Weights of a small class-conditioned image flow-matching model.
Model: 4.51M parameters, norm layernorm, moe top_k, num experts 32, patch size [6, 6], layers 6, width 128.
Training: adamw at rate 0.0014, 28500 steps, batches of 128.
Data: 61751 training examples, 59.1 epochs.
Rows from block 2 of a small class-conditioned image flow-matching model, named by matrix and row number. Rows with one number within an expert belong to one neuron, the router's apart. Each number is 128 + 24 x the weight over its row's rms, rounded and kept within 0 to 255. All counts start at 0. Numbers have three digits each. After the name is the row's rms in percent of the matrix's.
After each expert's rows are labels from the 100 images, of 14976 (inputs lightly noised), where the router gives the expert most weight on average: "patch colour" is the nearest of a few named colours to the mean colour under the peak. Only what is clearly more common there than usual is listed. The data: crops of objects in photos (Visual Genome). In brackets: how many of the 100.
# router: router (model.blocks.2.mlp.router.weight, 32x128), inputs 0-63
# up: expert up (model.blocks.2.mlp.up, 32x64x128), inputs 0-63
# down: expert down (model.blocks.2.mlp.down, 32x128x64, transposed), outputs 0-63

# expert 6
router.6 099:131136110130128135055120099120124109144141102096118130131063053126110119119126145117134097078124136129148138110147104108126104069138153126138185129109110105154118129156149184130123132213139122
up.2 136:114087106120128127121102154119108166104160157116172141129115108122085070117152119112125137145116121129112150120133167131113151180097124120095102089116101132133101115136096110150107120140094108
down.2 188:138065135125145120126146131093122086136182169149093155125124112133087188113092136132132129110119132108140096127143152145128150113095126146130122103135090123121106114163097110125110122106105101
up.3 099:112132118152132126114162149129139104122174126143108110122163129121135134132180141126099221127158163115073129111137125164132129111079087124105158154122142108122105149133142115096128149065155094
down.3 097:155139134090132166104093131144143141161139124113154111118090132141148146110105121131105166110134103173182134151152127104118110123153105126100126120134125126062121116159133104104131112159123118
up.4 107:122110128145132126110115117193139102113126139131136133103170129119130147131125159139118130120142148140113141152139143101131115138105128143166104130165157123128144098164169136097118169137144133
down.4 073:130145137116135128166118136143132125142140127129131130120148088093142117125100134140137130086140097161157128112092104121127129115141101146122130157151174127123152124126135151131133112106138139
up.5 074:100105108128130093104133130101131106092127130134119092114140115135138125121128127115116140149117087106125128097123170116107119105179117144111128109108107110224125088121123118121121130148115119
down.5 064:116104107123142121123152127181131141126095145127129101120134076122127104116121126137132125146127181115146123108133101153138106137125154169099096125139098114197140086131138102178126144150124107
up.6 156:119088132104125127130088118132095137108122110108114100109138120129048126099129089120088129122111128132104075109115128112124143130128116107121118132136117114117079115111121161119105102110078116
down.6 087:106135152117150167126117163130160113120132139107139151153094169154154141138124120152121157128123148145123098123144140138111134105075121153130096106140133119155146147101116104134158146205167133
patch colour: brown (76)

# expert 17
router.17 111:121119083116127119136135097138154140149140151142142133137120155146140127146145151134141148123127133148128152137121144150161154147146134130131144124134128145255152151128134175149144127138151155
up.2 053:127140127155134162123158184160150165144136145160150132153158139154143157143148150115161112176115148102138128136130106126142143163121109156125107204171123158143156132138133218101149137137138155
down.2 047:147133124134133120112128129125126103140121124113119124137142126139120127118128121106141104065090104195141143131119160121130132158131069138111126196015107108130122142134130097078131124127121142
up.3 107:100092122126153117108091131099134082139153129095128092115127121101125086144200137130193133127125129101158087106108127100097120132116122164112121127136084141125122131127114128107169103136100086
down.3 100:140108163128150130134154182144136151119139131154128094114127118174130164143058132171190140141127135140106161133107133146141122097126136160122082119150100112104126125124115144156167156123113104
up.4 130:100088126101121091098097164129126189109172106104146145167106121133080104133124099109112125131118127136138140103138118119114124140125126139113128112128098099121117110155098087141116136128113120
down.4 146:149079147153124156126158148108138061149174102155111145176132124141091135143127157115105120118121122114127120153142144144139113129115132145116117111120084158120120117152097131125125112115119128
up.5 057:154153141137138150139115178132126147168163145146086150141175132189145141160137129117136108132141076135145149129140145151136137166081062134170063120106151128130141149142125159068134158143149122
down.5 043:116142158119119130154132123108134128117174125110173131128189140090126134131138123142146094123146130126126124121137119108127122158143036140179201086157158132098127155127114147034117121097142109
up.6 106:141096114154129176137093137148142108132131120140137100140121123085132166117170160112054128129106130161098124131198122056102102131134129112150133130148048122121143165147110090106132128128121101
down.6 097:116104148106138072166153185086143141130127115117115101147137121165142099121087095118072122130131134067161132127191132197154101106119137122126112127107067149109143166137111177108127126112135125
patch colour: grey (71)

# expert 5
router.5 079:100141107113117117111151101112113101097134115104125127130148070110101109122092117120133118074127087122120099117125096131124125074226165107109169122123129106105113111113135142149124126133117136
up.0 127:181143150133171138109088121155101124131130133093100112141118152094109142113158111108066083177156134141104097134130113131131104134107090121152082089126121154127123149131132105141066125134083094
down.0 120:127099097118146128121129098137124147148140123112069128133101132174100104125106148107108096128150099165122100098155092152156113130116137147168124174152090153094124085110119118141143121102131141
up.1 093:105133126124113104111111117103128126119111140146120100123137085147098116120112114096139120109116109134119111111102105141131126076149106112119128131135130127134118128122126076134107114134116114
down.1 102:118115135110152124113138129090126132126139124134123140116143125139139134150117115149139139136125129132131116122164127134120150072101125156156130123134127122162143134148139210124120119142138125
up.2 097:134128090130078130162156125134161132099109138110150111116099136131107124133176123108124107138086185116065097123091163100090131143126145149157120139101170171168118092106096100140115141109108116
down.2 134:129098095114135129160146129095128123147124130140120099126148129125133115098097165159113122146113118154191157111100151145120120160110145170142166107150187109147115110111146174140083101171107115
up.3 092:107107128109122111138127130141120100116079114111137115112107096103112094109114123133122114106113118126131114108118098101090124038167148093149126141119117089124131137125117147144110136119136145
down.3 083:118141094120128130123128095116127130127143140123117131127086170127138135132108126118152130143130123108144128129135148105123142042058106110142150127140133120164124127124125027115130152110123135
up.4 118:112112138126122110122114110111121121101113121113134115117140104143108117120128112121121137125119122122117131106127121122096127109138123123122137128106105103122112123120117108145112125120113121
down.4 116:128133131148114128132140148147129118130123135136121132137155133126131120124136128124114156114127118161124127136116089125132118124130100134126154114118127132135124114128117235091135131134133122
patch colour: black (94)

# expert 12
router.12 114:125123124106110119129110177128108127106122111104124122108199124124116106103101109097113099168121139118126097120116152112077133224122115104132065141146119114105113135122121135096097120053099122
up.2 093:135122092116123142091125223055105144151123098170157149144131132177119136118123133116115142118142134119111146163120122149144106128139116150083138091142133131135131131133114095151114130118154117
down.2 077:124116161109127118118119067162132126137137134121135138128073187105127131115147125149139126109126160140158138125115168122131149100125115131094155146159109140091131133104110165130140144161120131
up.3 105:119126114132148149151126177122120118149081134132203106102147129140104096113126124117113099147092069084153103119129105108125120111152106114121074147177113133128124094110134107137109113167119164
down.3 107:141148105102140135129127119144129137111112136132088122122155153109124146120141113102139109115113152138110138130116010155124117137145169121099137162094113145111132135124106152114125132157111148
up.4 104:089136120122145106129122144093141118135092124167080145111132100060145116144100108125106194169169138165110117091104116089134116143123172151158155076114128117138155129163108126166104172119147129
down.4 097:154118096122141111139161108126110138125104122110151120126087085111102127130143139087125153176141145070102129140121152151128139050110141157113148132087119145105139112147099119108121091177149133
up.5 090:108144106076135134110106099118097126093142126125174104108136102122158135128123122120108151077118135122150136147156174133090122152131149135080124092124151102122130063091116140114098108163154135
down.5 087:142105135150089143110109077149135139155124136085097128132122078145120147126117132113109181110165162102129162123109120183091127085086133104160126160132101151130143139136118110149121101065134123
up.6 098:160142140120151147130110105152114145143165121137129150116126068144094105127135115106124106124128122123149110105119112148123160140129125103137067155143167151109108153104125130080064126139097124
down.6 082:148122122139108139117121195153130133147141127151120113134121133073120140125117131116142124123150153219109116131128153101148137115048082135125138141159163138127114112119131158089128142132134124
patch colour: pink (48)

# expert 27
router.27 064:133140151139132148133155173147113126118154112099146154123148143110095128145120132153129142133130103117128124127129136116115142148099104137137133124128122102043130140128151183129153135113115137
up.2 089:113131115126142135122155142111127136128156145121140146130125110102151137144176135123111138139137080096096146115068134083112193143148134127133107124183083110134129110158121119133151121131130102
down.2 058:119152149106146123088091163136127121133102146125122161131139134117128126122163152155121173174104128118126123129119100132094120076087149100086107168141143112004132143135131136121129116150127132
up.3 086:115141088121143118120115125124139141132132150141143143115076124160134139134133154106138142122146196119154152134115120132149117095196150142136162152121131126158120112136146113131152131076140117
down.3 092:157120148137117134132148007123120130146133115143132107118171240142112132107136133133119106112110068096129134141124146142148127118170111109132158117117126136073108105117108140109112148152104126
up.4 091:106107088146118166105119097135094135100070102138154156091156083135121136119140154119129151115149139103147087112123129099154089111155118143125122079128115119186109119113079125129117133139148093
down.4 094:115118140126106151173130149060151121144118117149109096192181130113138098117133124098133124158137127138117095129121181123132144133140150162152151159121151164108185099105128045107116131143118153
up.5 128:100101129126091109138131116124128131090098091094114141111129112112082079120118103100109127085108135110115096113152110086076114147126130156116106129156088094132107098094104125130123106115146131
down.5 098:155097134148107146122136194133110124116153137159113132129061115144109152137116128151140175109146071130129120113148160152099128142152133138186165135109129155097171143145132076133108119119132140
up.6 096:117170110116120137095143117100137147144146155124121124147140127149121115145159170121117106166127081126158126132127174163166144130108110092104105180127139113132114138120154143132116123104145109
down.6 102:130149158124138110141121179142140128121144135113128142135118140116140117136127126141147120151118128131110114112119154120116136145128134143134120107132146121105139121115134151160144130212137138
patch colour: pink (48); white (41)

# expert 2
router.2 106:109156136122107113095143040086136127134126128124128110122171141193145133138108137147152139143140119099152117123109153156137152154112083129094089122129148141159126136141123185134138125133131146
up.0 111:148090139093110125076072110094130072139113103103107129107127119113123125145080125149153118105119141199104134096139130131105107112115127113081164144092093122135111174144141100138115108126159103
down.0 109:098099184170111102086167126177131168108105111150142124115093122141128120138159132183162105131130121079123121147132158124147099151119125130091103124139120136127103169154148123145123140123185112
up.1 081:088112119149158115105117141108111104139119119162129134130109116130106119138126163125132230141179146138131104155077093111151132094071101132102167138142151128135152120154095131135107186092125158
down.1 053:152117133098146142101138118171112124116098136089132135128104127135088112119126115138102193145144085121123151112068110159102128166156144111099095118125131122050143122143097127157111068186123152
up.2 119:112112117094122116165140106156135159115105162122139133091146121115100116100093136111113097122124158112162129155108140162146138110133163101120120125124170152136131123154128108091094125128087101
down.2 143:149108138152115153157113177123147116146109166121129133093094122157117122094164120126117128134148150124091122093103131099104146111144124090093110112140171096099137116156138112123104136142088102
up.3 126:098150105150088075130145078173132118106110097130138124130131121151107098152113096120155115137114124186105121160132130149109180113110121071143122150117116145144142108119120112117154114131075181
down.3 142:150155120100091179127103142097148131138108102126102121138117142080118145160124140136166130135126125088150135074133139113130190126122123085153118133141110094126152092131119123142179137124080192
up.4 115:103147127150115113116106086134151088087132135100141126114140116111115092100064104138187135127098129148120104059138132159104164119124120165107121137118096132165086152093135107131130074131098133
down.4 120:156146162070148130118145172128157152161137147150110138119115126137139157114178137159185150145114132106117147187151145105145156129121123192114110130146089120111100156100135135131130166108094136
patch colour: grey (71)

# expert 28
router.28 068:126156185122141131152140053129142133122127105112142137134141126127121124141120132180149122124126155158141137145122132140115144142024129139144119143086124112041129124121115038142154122139139143
up.31 106:126122097109116125152131177114139147146112116130125127114029107097125125149117126141134090149130097160115102104150164146140121181126156125151142126058116145139112151117128137148142102115130117
down.31 107:131139129121132126107135145156122121134124124132124128130251107139129115115112134123121151125134096138135143136121183129137130113196092138100175099094124129070136134119125108113138131197124123
up.32 055:149103083114125100138065112149134123106112098156123131140125103128091145105148089069133137123122134114136121105097123124123125131152108129080118111147105109180122134088121138111141105139087085
down.32 052:128094139127127121141133120059091128130094152129105124159113129089128142121122155131115145164076165158119114150164165132115126196112112152139109099091134134100148112139134172079147127094175107
up.33 122:099121142113108109165118112102124124121112120150114089137129122134125137136126116152143136126131122113111136128110132138150133146101112122106112132114114092127112130105076001144135124124131131
down.33 121:123125093127124129121127128112134131122137127118133138128090098132131128136120127108134132141130107122124124119141177122121130126078131122132111133138140127178128132132129173133131126094128129
up.34 041:102121070105128130131160130140113146119110127085131113110114122104093106085095157094108096110108115111098153117139122134098113131128124097125124137130082091201129151122097144121125107132098097
down.34 036:133076149142083099104123081152087114147132106107125103122144096116111108131122152166129188167158052109134137098112167134130143169115106131145180132097135120094095120095136121144132156124108156
up.35 112:171097126129131103124116095121110144120098141118137100135159177128151152153119127097107147171131141123114125123110160142091126130099103134117093141108139099151133099136152064118095138101110145
down.35 105:121120181136110128139134084111132124122121127126126123132171130155126127136130119160130117146134102109126131128148103136134121092078157115141109140145128131217124138136128122158121121111132123
patch colour: white (25)

# expert 3
router.3 070:143154165123118142132119135135139128124139127146142139134119120133143117146130131168142110082114136115145119139132104128126120099118126124160130142100146127038139109128125172149146141111128147
up.2 126:109102105106143133142135096106120119109128126111110117112096124114112131103110120123128114074059163068168137150105122108106120145143147152163187124109105128143125100157153138192129132089133145
down.2 126:125147089132119127114131116124136117122139135135138126133101085129133125115126116099131122000118135099118128136130098122115122118182084123114172152154131125087128148147133127120119129154123114
up.3 029:133119054101146124143096126126098086111141108091127102113121129130109115129132149060116134107126108145089131132120157112120114125135134117110126097155107120195139124099128119110115124126117118
down.3 026:116096166145114118168149170126132163098152154117144118167115101119125136130095138182111104157150149136128109122130111100131118147099118170134148109150145184127107074136126101091118120161172118
up.4 027:109107068108107116131141097150105143091082076111107110109105115133099117104116093051095113111149125114133112125114145102103122120136114145159139138135097129210107152076130091110129105126106114
down.4 022:135093077133132128142119143124137151151105146139107150125104102131116139135117149098106161089120188142090118100163182140113100070124108132132161144104139142176135121114145113076120153078115110
up.5 142:093129124064109117110104060110112104089127101118116110094137083111052120122093109090112142123127129124098098119132121112125103123113136119127113136123102127108103106102097111104115121114105150
down.5 193:125145138161124119177115096118144140137127134145140135131188119166128121143166147147148114130144111087096108130143162105142099188175161135194173086117160141164113141110134136083129144090129106
up.6 096:106121094113119114132128122138130113123123125106132103127123105136136107102127127099120132022145111142136126133143179128122101250134156107131113120089117111112109115126080126145114141146115114
down.6 112:106122142114126110137113108102156110123127142133113150134111129113145101146124126136138127043102101078126110114135184125103127101173100150140115085120134097042147143117138115128147131088143146
patch colour: grey (68)

# expert 10
router.10 084:123134136139152137138130205133131120133145121137128157127096013138123127139127123146131136105129155125129130133137135148123143164126094152142133153152121145095124118122132048108143118174139145
up.2 108:132131116117165108130127119082167068107177119151155137117140122054132140123093143128153116162138118123092130114106123139121134112109131134071172172179096102143126115111120118134130109119126118
down.2 111:132126110133161142119123119159151156150160123099111138121165128181119118124149119126143137100141096132154129134108053116126138177170134138075102164078104132064122112115126125124128139194128136
up.3 130:126132095121116123136129139114104088128112133109163127124111127121132111124128102128131044150150111153135113108177118134112080120141138058126123083156133116137118114118122083162113141112101085
down.3 138:117139114128116126127124141144118155120132133134112132139129123121145133129121141142143045102152119077114139148176117112135090098124144061131144102101132132131116118129138095188128113161099091
up.4 110:127126134137105173211125118108089161147095141108102107124113133100124151095113059109137132130124128114149138134108114099128087123129125084100126126121117117141091152101106108117121116110134131
down.4 101:126134156114128097177130250143109100121116132135144125132085102141131121113122162127142133136154124136119120132124167146125112101101138098106080132148116132098121153108120133139125123136128139
up.5 082:142117104133118121124125175133129125121132114107107125125074154087119120113122126138113128089113127110114120137144113105128113154153121137156188168113104127145106112132124067111104117180122118
down.5 090:143124114143120129138132111123121126130132132129127127117124100140124137120141128113128126184117150128136125139125113132137128190130119120133074153138120125150132124126123155118127135187120115
up.6 092:125120128139100143122111102092123149133130131118141143118113134154111120104124136112124143135142128100134141130133108121137169092107108134092147093116072151138129140160114151170124130119110118
down.6 097:122131156119111118102126170179124119125128143128125156126072132108121135118127129142129140130142114152115121122140161130121154111145126128110092102132085115099136127143117060171128124128123126
patch colour: black (94)

# expert 21
router.21 076:148149169136161138136133060154145128149151117135115148133082121132158124154145144170148123134137169132140136140123038142131154155059147138138108160087129130062134115136144159118134133192128146
up.2 096:139116185152108137129111036118109142136107139136141101154159131110124141132130130199114126149116094088118103118141117124123120149073120119145064147125124112116121117122128178140133115096123142
down.2 098:119126040120136116136124091100120115116135139114104128137165144127132121149120133083123142157132131114137115119138124120129150075026139125109107120091141130167146135124131176129150126069140146
up.3 137:130120112115133106125090121130115140126108119154119124139126122171141126119125106089124148131128141122157113120116099147105132139108084132066091093193131114152151131148101119091084146150121127
down.3 155:123107105127092125111143070126156161140161100099085122138121172115163139088119135097109164099120159153131160144106090152115154114120142145114150144135127152114112105125119138128100157101118102
up.4 127:118095106088168116148143133109150118130127119109119136128104131140152157137118068133120147131105122156136146122109140133066105137092110164092180163131094105133124117109148131141119116069121101
down.4 090:106143145117133134127118146117152124106126131140140151131106090081156124146128132141147107173147168126097096116180138110104109056149117132144066138149143120032136138124125126111133139196145142
up.5 128:120129122129129150135133148132130139121162126101163121142030133201139129126150142121141070092116106098123137142140150142115125105164054112137094177068108112150155146125147107099139150124116113
down.5 132:137133134119109127119115138151126136129144114119115122129182076146106133112125124121129130082127053159122129127108150129125139255207128123113152081122134143065127129131123095126119115160117119
up.6 037:082122069139100112116141105117105133101130077157101107106136114096111130098132120071080111114104132122119094097111137144116126120164090143101126121148098125199099151109094078139131107119099128
down.6 030:128140117155149178133153087143115139137102117147080142112147083173126134155149151141095119084151146087121113165168141123152116167170111114105107078127149131104100126135127121139112132104160101
patch colour: grey (69)

# expert 23
router.23 073:108116166108127121132151142137127116093127099094126151105167103116137104128094110160162115133133138118137130100130111098079126084152149116156136127092128101054134114102115095128155134119161129
up.31 098:131148107145145129098115133118102142121135111138129122165116133148152130111147132072148134101102202139121116157125114150129136131158101130093150103149100148170106143128142126109121135136099151
down.31 128:138117096120125110130129059109144146124143098113103122145134235126132124121129132102122156140147054156127129136135120143131126124148143141115151123125111148139133112122112124105137120114130141
up.32 157:090099117081100103123157107115118091082093119085108150091101114124108112125112110110136127096130121120115137111116113102107130129124117096071114102142101100144123113105095102148134092124160139
down.32 120:129097110110120130146140166108122122138135105115125102130053139136112124121135146116120109135104094102148140140133141139129109115106106090118131115129104132115104115101134131108111150190111126
up.33 107:125138119130128134126133119133099117177126108131121114150149112125110120098144113105085153203139078152103116132095122090124129128105061117127088098102136125110125151143129130121144134135101118
down.33 106:136136125113152104112125152122143129090129142106126132132211182102137135141130087117147109134132044108108121127128044141111147158144152138101153101119128120076133174131112126115150105142140154
up.34 123:124108109086077130125157156165154107114114109115104131099109108089111152126113120127137170119131109170091121128092143113128131121117083137093163161134118111144133097138094125157124098128149154
down.34 121:119122159112126141153090130132130153165132127113184121123163098146141110109133114147149156149144056118138127112105097147095122171137110156112095151142145155059095103119133092141133138113106154
up.35 114:121111111148098128130120128116093119120123117120147104106145144117123124106146116113102127107176116135064116126127137160116126115150184092058093173125122116155145145111120134161100134124129084
down.35 120:124121145126126119138128131123134134115152139117105127137058124121140133124121126128123150080132146154128127112149098142124128166113165138136153143164130130101117122126126139139131143089123131
patch colour: grey (65)

# expert 30
router.30 141:121123081144133142148140164121128136141121147141141131141112000153130147126154124115139155127122136140118143132117151127142129149144127135123141127120131143248132144144134066147139136143129134
up.2 105:135122107165176147113180116113179164115141125147102104105097146111107125123137126100057151123117116152109127127132122113145098128123136133111129153112128107119101102104103130140112109129129091
down.2 112:117122123071179097115078141155191089132140137095136106120128124132112119123102124109064160130125138109150123132137127139105102132119150145107124143135130137127101096114107137151107143130134094
up.3 099:123104150119170122107071107128119144114088115123119152123122132080112120123137105134122141113118125169175124116110116130137136107108131097092118150105121122133121129105118078069130112121126177
down.3 106:131094168119174136112179165130133118135087131129123163128110130173115123125110155153129163147115121079100124140110138131119128109114145113096107151165120133113121143108126136096135148123126176
up.4 091:144078134120162089102116120113065111121070112091104122095116137169115124124133106150050163099064122156157114126099121142110145136123132095167123131074176119128115150109167111140152085124112123
down.4 087:112089147115163170116146107149056145127068120172148120100153130089115122139111136147061178137089132102105136133099120101132155110136123110174129119144183131104127151127173106139163166123107129
up.5 106:119154104100184122126108111108117126114100138114151136130109132079122120117135082104099097129130141087114132093117111169103170124114167086106153153119057109125137093184168113138138137122118109
down.5 098:133152103150186124131139128152123131140105146132093140146142116170128132121105175107106105109135146179152124161117110084139174138138186096103107150120062142107143101182171123135141111147125114
up.6 092:133145089146080110066124115128100096130147118116097144127115133128123125092141154094130057141138121180126144113145112149130139121127125086104110139164079165127125144129135059159128144132111126
down.6 095:119138108090085136083139188132099149122140115135143150125108131120124109100100095102127070125136123071150109140150124119115135116110126113109101135101068087105126136138141132173132105138115126
patch colour: black (66)

# expert 9
router.9 093:129138114128127129123125084137124140112139117097116130122105197124111115122119127092121123135130162124144110111131148123101130134037128125136115150144137122089120125134121134104104130120098121
up.0 120:136139103100122127115115120120093123119119122119119107094127121144073132094127127098112117130139132093127063113103102138118126134088075118115106151118130120142090135110133129111102114091070105
down.0 107:150102078134122153110144056143122150146120100139114119113135068141110147107142146102107116118127118096133146140132139156147107097135159117108115123125114149158110112111105057164110135101110116
up.1 090:116116114126143126128142094124129119159148152126116143142145115145163146162129146114132153139142129113141124147121140127144128110158105154124132132134135139151159124118135100093153149138133135
down.1 106:121152143134124126118134167128122119122124119125123129128131144134122141129122116130119116132127140115108126130128120133121127112111153117116127118116139125087127140126128031156131126134138142
up.2 101:133112088123119111127117117122103120113111109127116128109128130107100129097114108076120110141119128153127094113106120132094116051106154109107079102124130115169095128118134066138112116188086113
down.2 132:136130073140123130111133090154126137134122122138136121123099061122120137124129135104114137124113081161123137138128149141137122071145114126137120127129118138160118121124116191120118136193128127
up.3 106:167125096152142145113154176139126141125150154142133129140147156127138130131121136058129123122122142136146128153124183145134136142093102131138111129157139131148153148141153133088119137075137133
down.3 069:129136188121123124121134062134119112125135132132161126133115123143128130135128108169132134156124182114132115126143157130132132119069158133133101134145122117175132137143132153145142122145143146
up.4 091:134095188132117125117129007129134107121105109113137113129179131139144113125115120197120115140117062126112123113117101111121117145124103114129141128119100113078148130118115126130124117114117123
down.4 065:129127071131112127129138173122120126131144113122124124127153239116129144124124132094127129175125140135137131132135114121138137064040131111124096139154135136203123137120110143139123118143131133
patch colour: white (100)

# expert 22
router.22 069:152150185120145153143129059154132138149148115148121150137144123113138130148127132180130106120122137132135131132148115144135137109092125139162119148097139116042130124138136156130155136118120145
up.0 109:140131085147143129092140205108167111139129126154149147142144103163136140142106115115127089109130127159146140125116140145179128149185140140108109125129103129141124165142152066124168136107140139
down.0 113:128129177131115122145125194114133122130132120135121142136129181133122133140111132152131139132140196131128126126124140127125134133149126124127111137128130136093130138119109000125131132192123133
up.1 014:101105042130129110138126100126122123079158106114123114094134110103120141098138109070083107106113139118129109121125130141124133122149136125114107120139109143201115131112108103133106111124083129
down.1 016:119116114102097112137152155119162117117125099141121127144108120155110119160116126114150135075097167100134103140134088135136130145167088136093120140135139109107117113130093134155128132095123091
up.2 114:135115100132138121104108106148114131109108111141122135143143129146143120144088142139103105074087166084138088126103150116120122154225180121147103135157104144170133107131158131130136107147126141
down.2 114:121152148115148108142128133143133096141137136106123144148150168120143118144116127144146128092122133103144136124123070099136166182222057136124137116149125105050137132124143224159151131107122140
up.3 127:087113073118142136141142101129122126101118094118152084078147119137140107119122157092126115123116111183096120088085121124127144134152129119062109141177140128139152157144117130154141128116145141
down.3 117:122124184105105102085130111158138137113128144129137153117137117132141118149140126175149140121126160151113115114126106174125132089160146145124132130162105133111145129122117142171106104119123158
up.4 034:121102059086138129111133106094095126123104089138095123138103101122107144111131111083099119120114128143134140113106128121119131105162099096089100104145114120187133121128124103089143088116123150
down.4 038:127128179143121141173105176117175106168122158113149143136127157157134125149118134113135136149132107146143099120158085174116092153151096147135153089159082152098145121125136063100118130141128143
patch colour: grey (60)

# expert 16
router.16 086:131149160126124151140134126166106126118134126113139158111062098166141119147125130138124101116124141121138107112125098129068145036140099118134164190106136128083141120135134189115099147114109142
up.2 121:146130135125118130110095087143107145105141138078099121124065087143092108107125116086113135113112164088123087127105112135082135102106080122150113202126149143139105136131121122102076140110081107
down.2 170:138124105148091146131134134136132110134121123132140110094181133153127134115125161110101123164117117098139167137129115115116127153084172078109088035103140131121125135103117124131097131120102113
up.3 109:136094114124112133122117064133099151103131124162085164111121071134138164101120143097130135141097119131138159140122152118101119135108133132079156134150051117152126124112078086113111106083108132
down.3 124:151117118132137128147141143078141138153177117117099132113152158172113148106072125133102138145110153111140129139198086163153142149100126098103101117130150116135126128133108102084148135161119129
up.4 111:146108123143145121135084166141130138104142132078147107116117131160149115127140128087115125101134146156116111117119111099110114113130050115130165122102124148135124139121089103099084158111109101
down.4 113:149132124105144114123150143143142111113137121111145114164151194126107119137127121138124127057122057188122128134108100109136133164120158130195150115135110104107147138156124074115140105143123157
up.5 013:142084055122138124119126140118144135098121091138121095141135109102116099110130102067124120103099114115115115141097128082116149130112111126119110129138105136195132120123120106144142108142117124
down.5 010:094122121133161177128101162143163091152128128092168116086136144136079141114125137119125104079117113124161125103113111110125145164125138151093145148098129155125142097150105106124122156105148103
up.6 116:136124109126096129165162103145113124139150149124141089136133129108126132128170125116130155139157168116124144134104151154182080161101118157116132120130159171148123101132156141110138121121143091
down.6 124:107142150120156096120090105111133159129135162107139131123154144134149100138126130154138129163124120097120117128149134104114120103123122118144134156143133097120134160135148148112161138114111111
patch colour: brown (64)

# expert 0
router.0 067:131154168110150130130147075103128118129136118107135147133130070120115114142127140152129121153121161135128125110133115120133122071129106137113108124125111119069118133124108086114117121194100142
up.2 087:095120171074125121136131125098112107102101118106109124091122099105073107125106112185125117138139141130116102107121119126098111097124121112104122120125120130107119122101090172122131110133103121
down.2 085:131115058128131137117135134105118135128120127130123139118117109131123132132126134088115120087119129140109125135136076139125129096128113122150143148122118124162115118142133182112142126112122145
up.3 113:116103127112079132079165128127094123160097151127105130090106135100136142117148140148158158075124127119099137124141118118142138153119131184052125162162134116142092089092153129147122101131133101
down.3 080:111129162120097140114092138119134108111075125150124130122158108083120147159168133170160166171115137118138139088109136114124114173092170141102131145092156088051128125101114135144107127119124154
up.4 120:100113103097131117145122128124111113096110129101125097109132135130078128117114118111120114133098146143136116091098108089109097136122120102080155132139099104124100117113135133118167092133137161
down.4 109:093155128163100129128131131114118133142113070123122155152156130158142140082135131138162119106139144209136098158082140132112137130161146130162156115125138082118121127133120226134099120147118145
up.5 112:151103106131166149110113107140132113128158150133145173140115141141162121126124157134127120079118138160132175133138091104143153117169110149118141137161087141167111141163155125136149149158139118
down.5 130:096112146102159118136134136095151154124138152116101163099097159124141141137110093135143144076128115144145097091141052149121155143159119158143148140115122121104142112145139099134123111111138121
up.6 115:108113110113068105149117091099156135118170144121094124105076141094128106101151122142130202104169140192135143152119130129123131139148097105140134102061182140140102098109131121139088096127148140
down.6 117:127109115141090133150124133154164121126169143119181131105146142122127124133120117141132198084139078077133118133130169110134127146109124164119155122134156106071126086122119067126129142100152132
patch colour: green (33)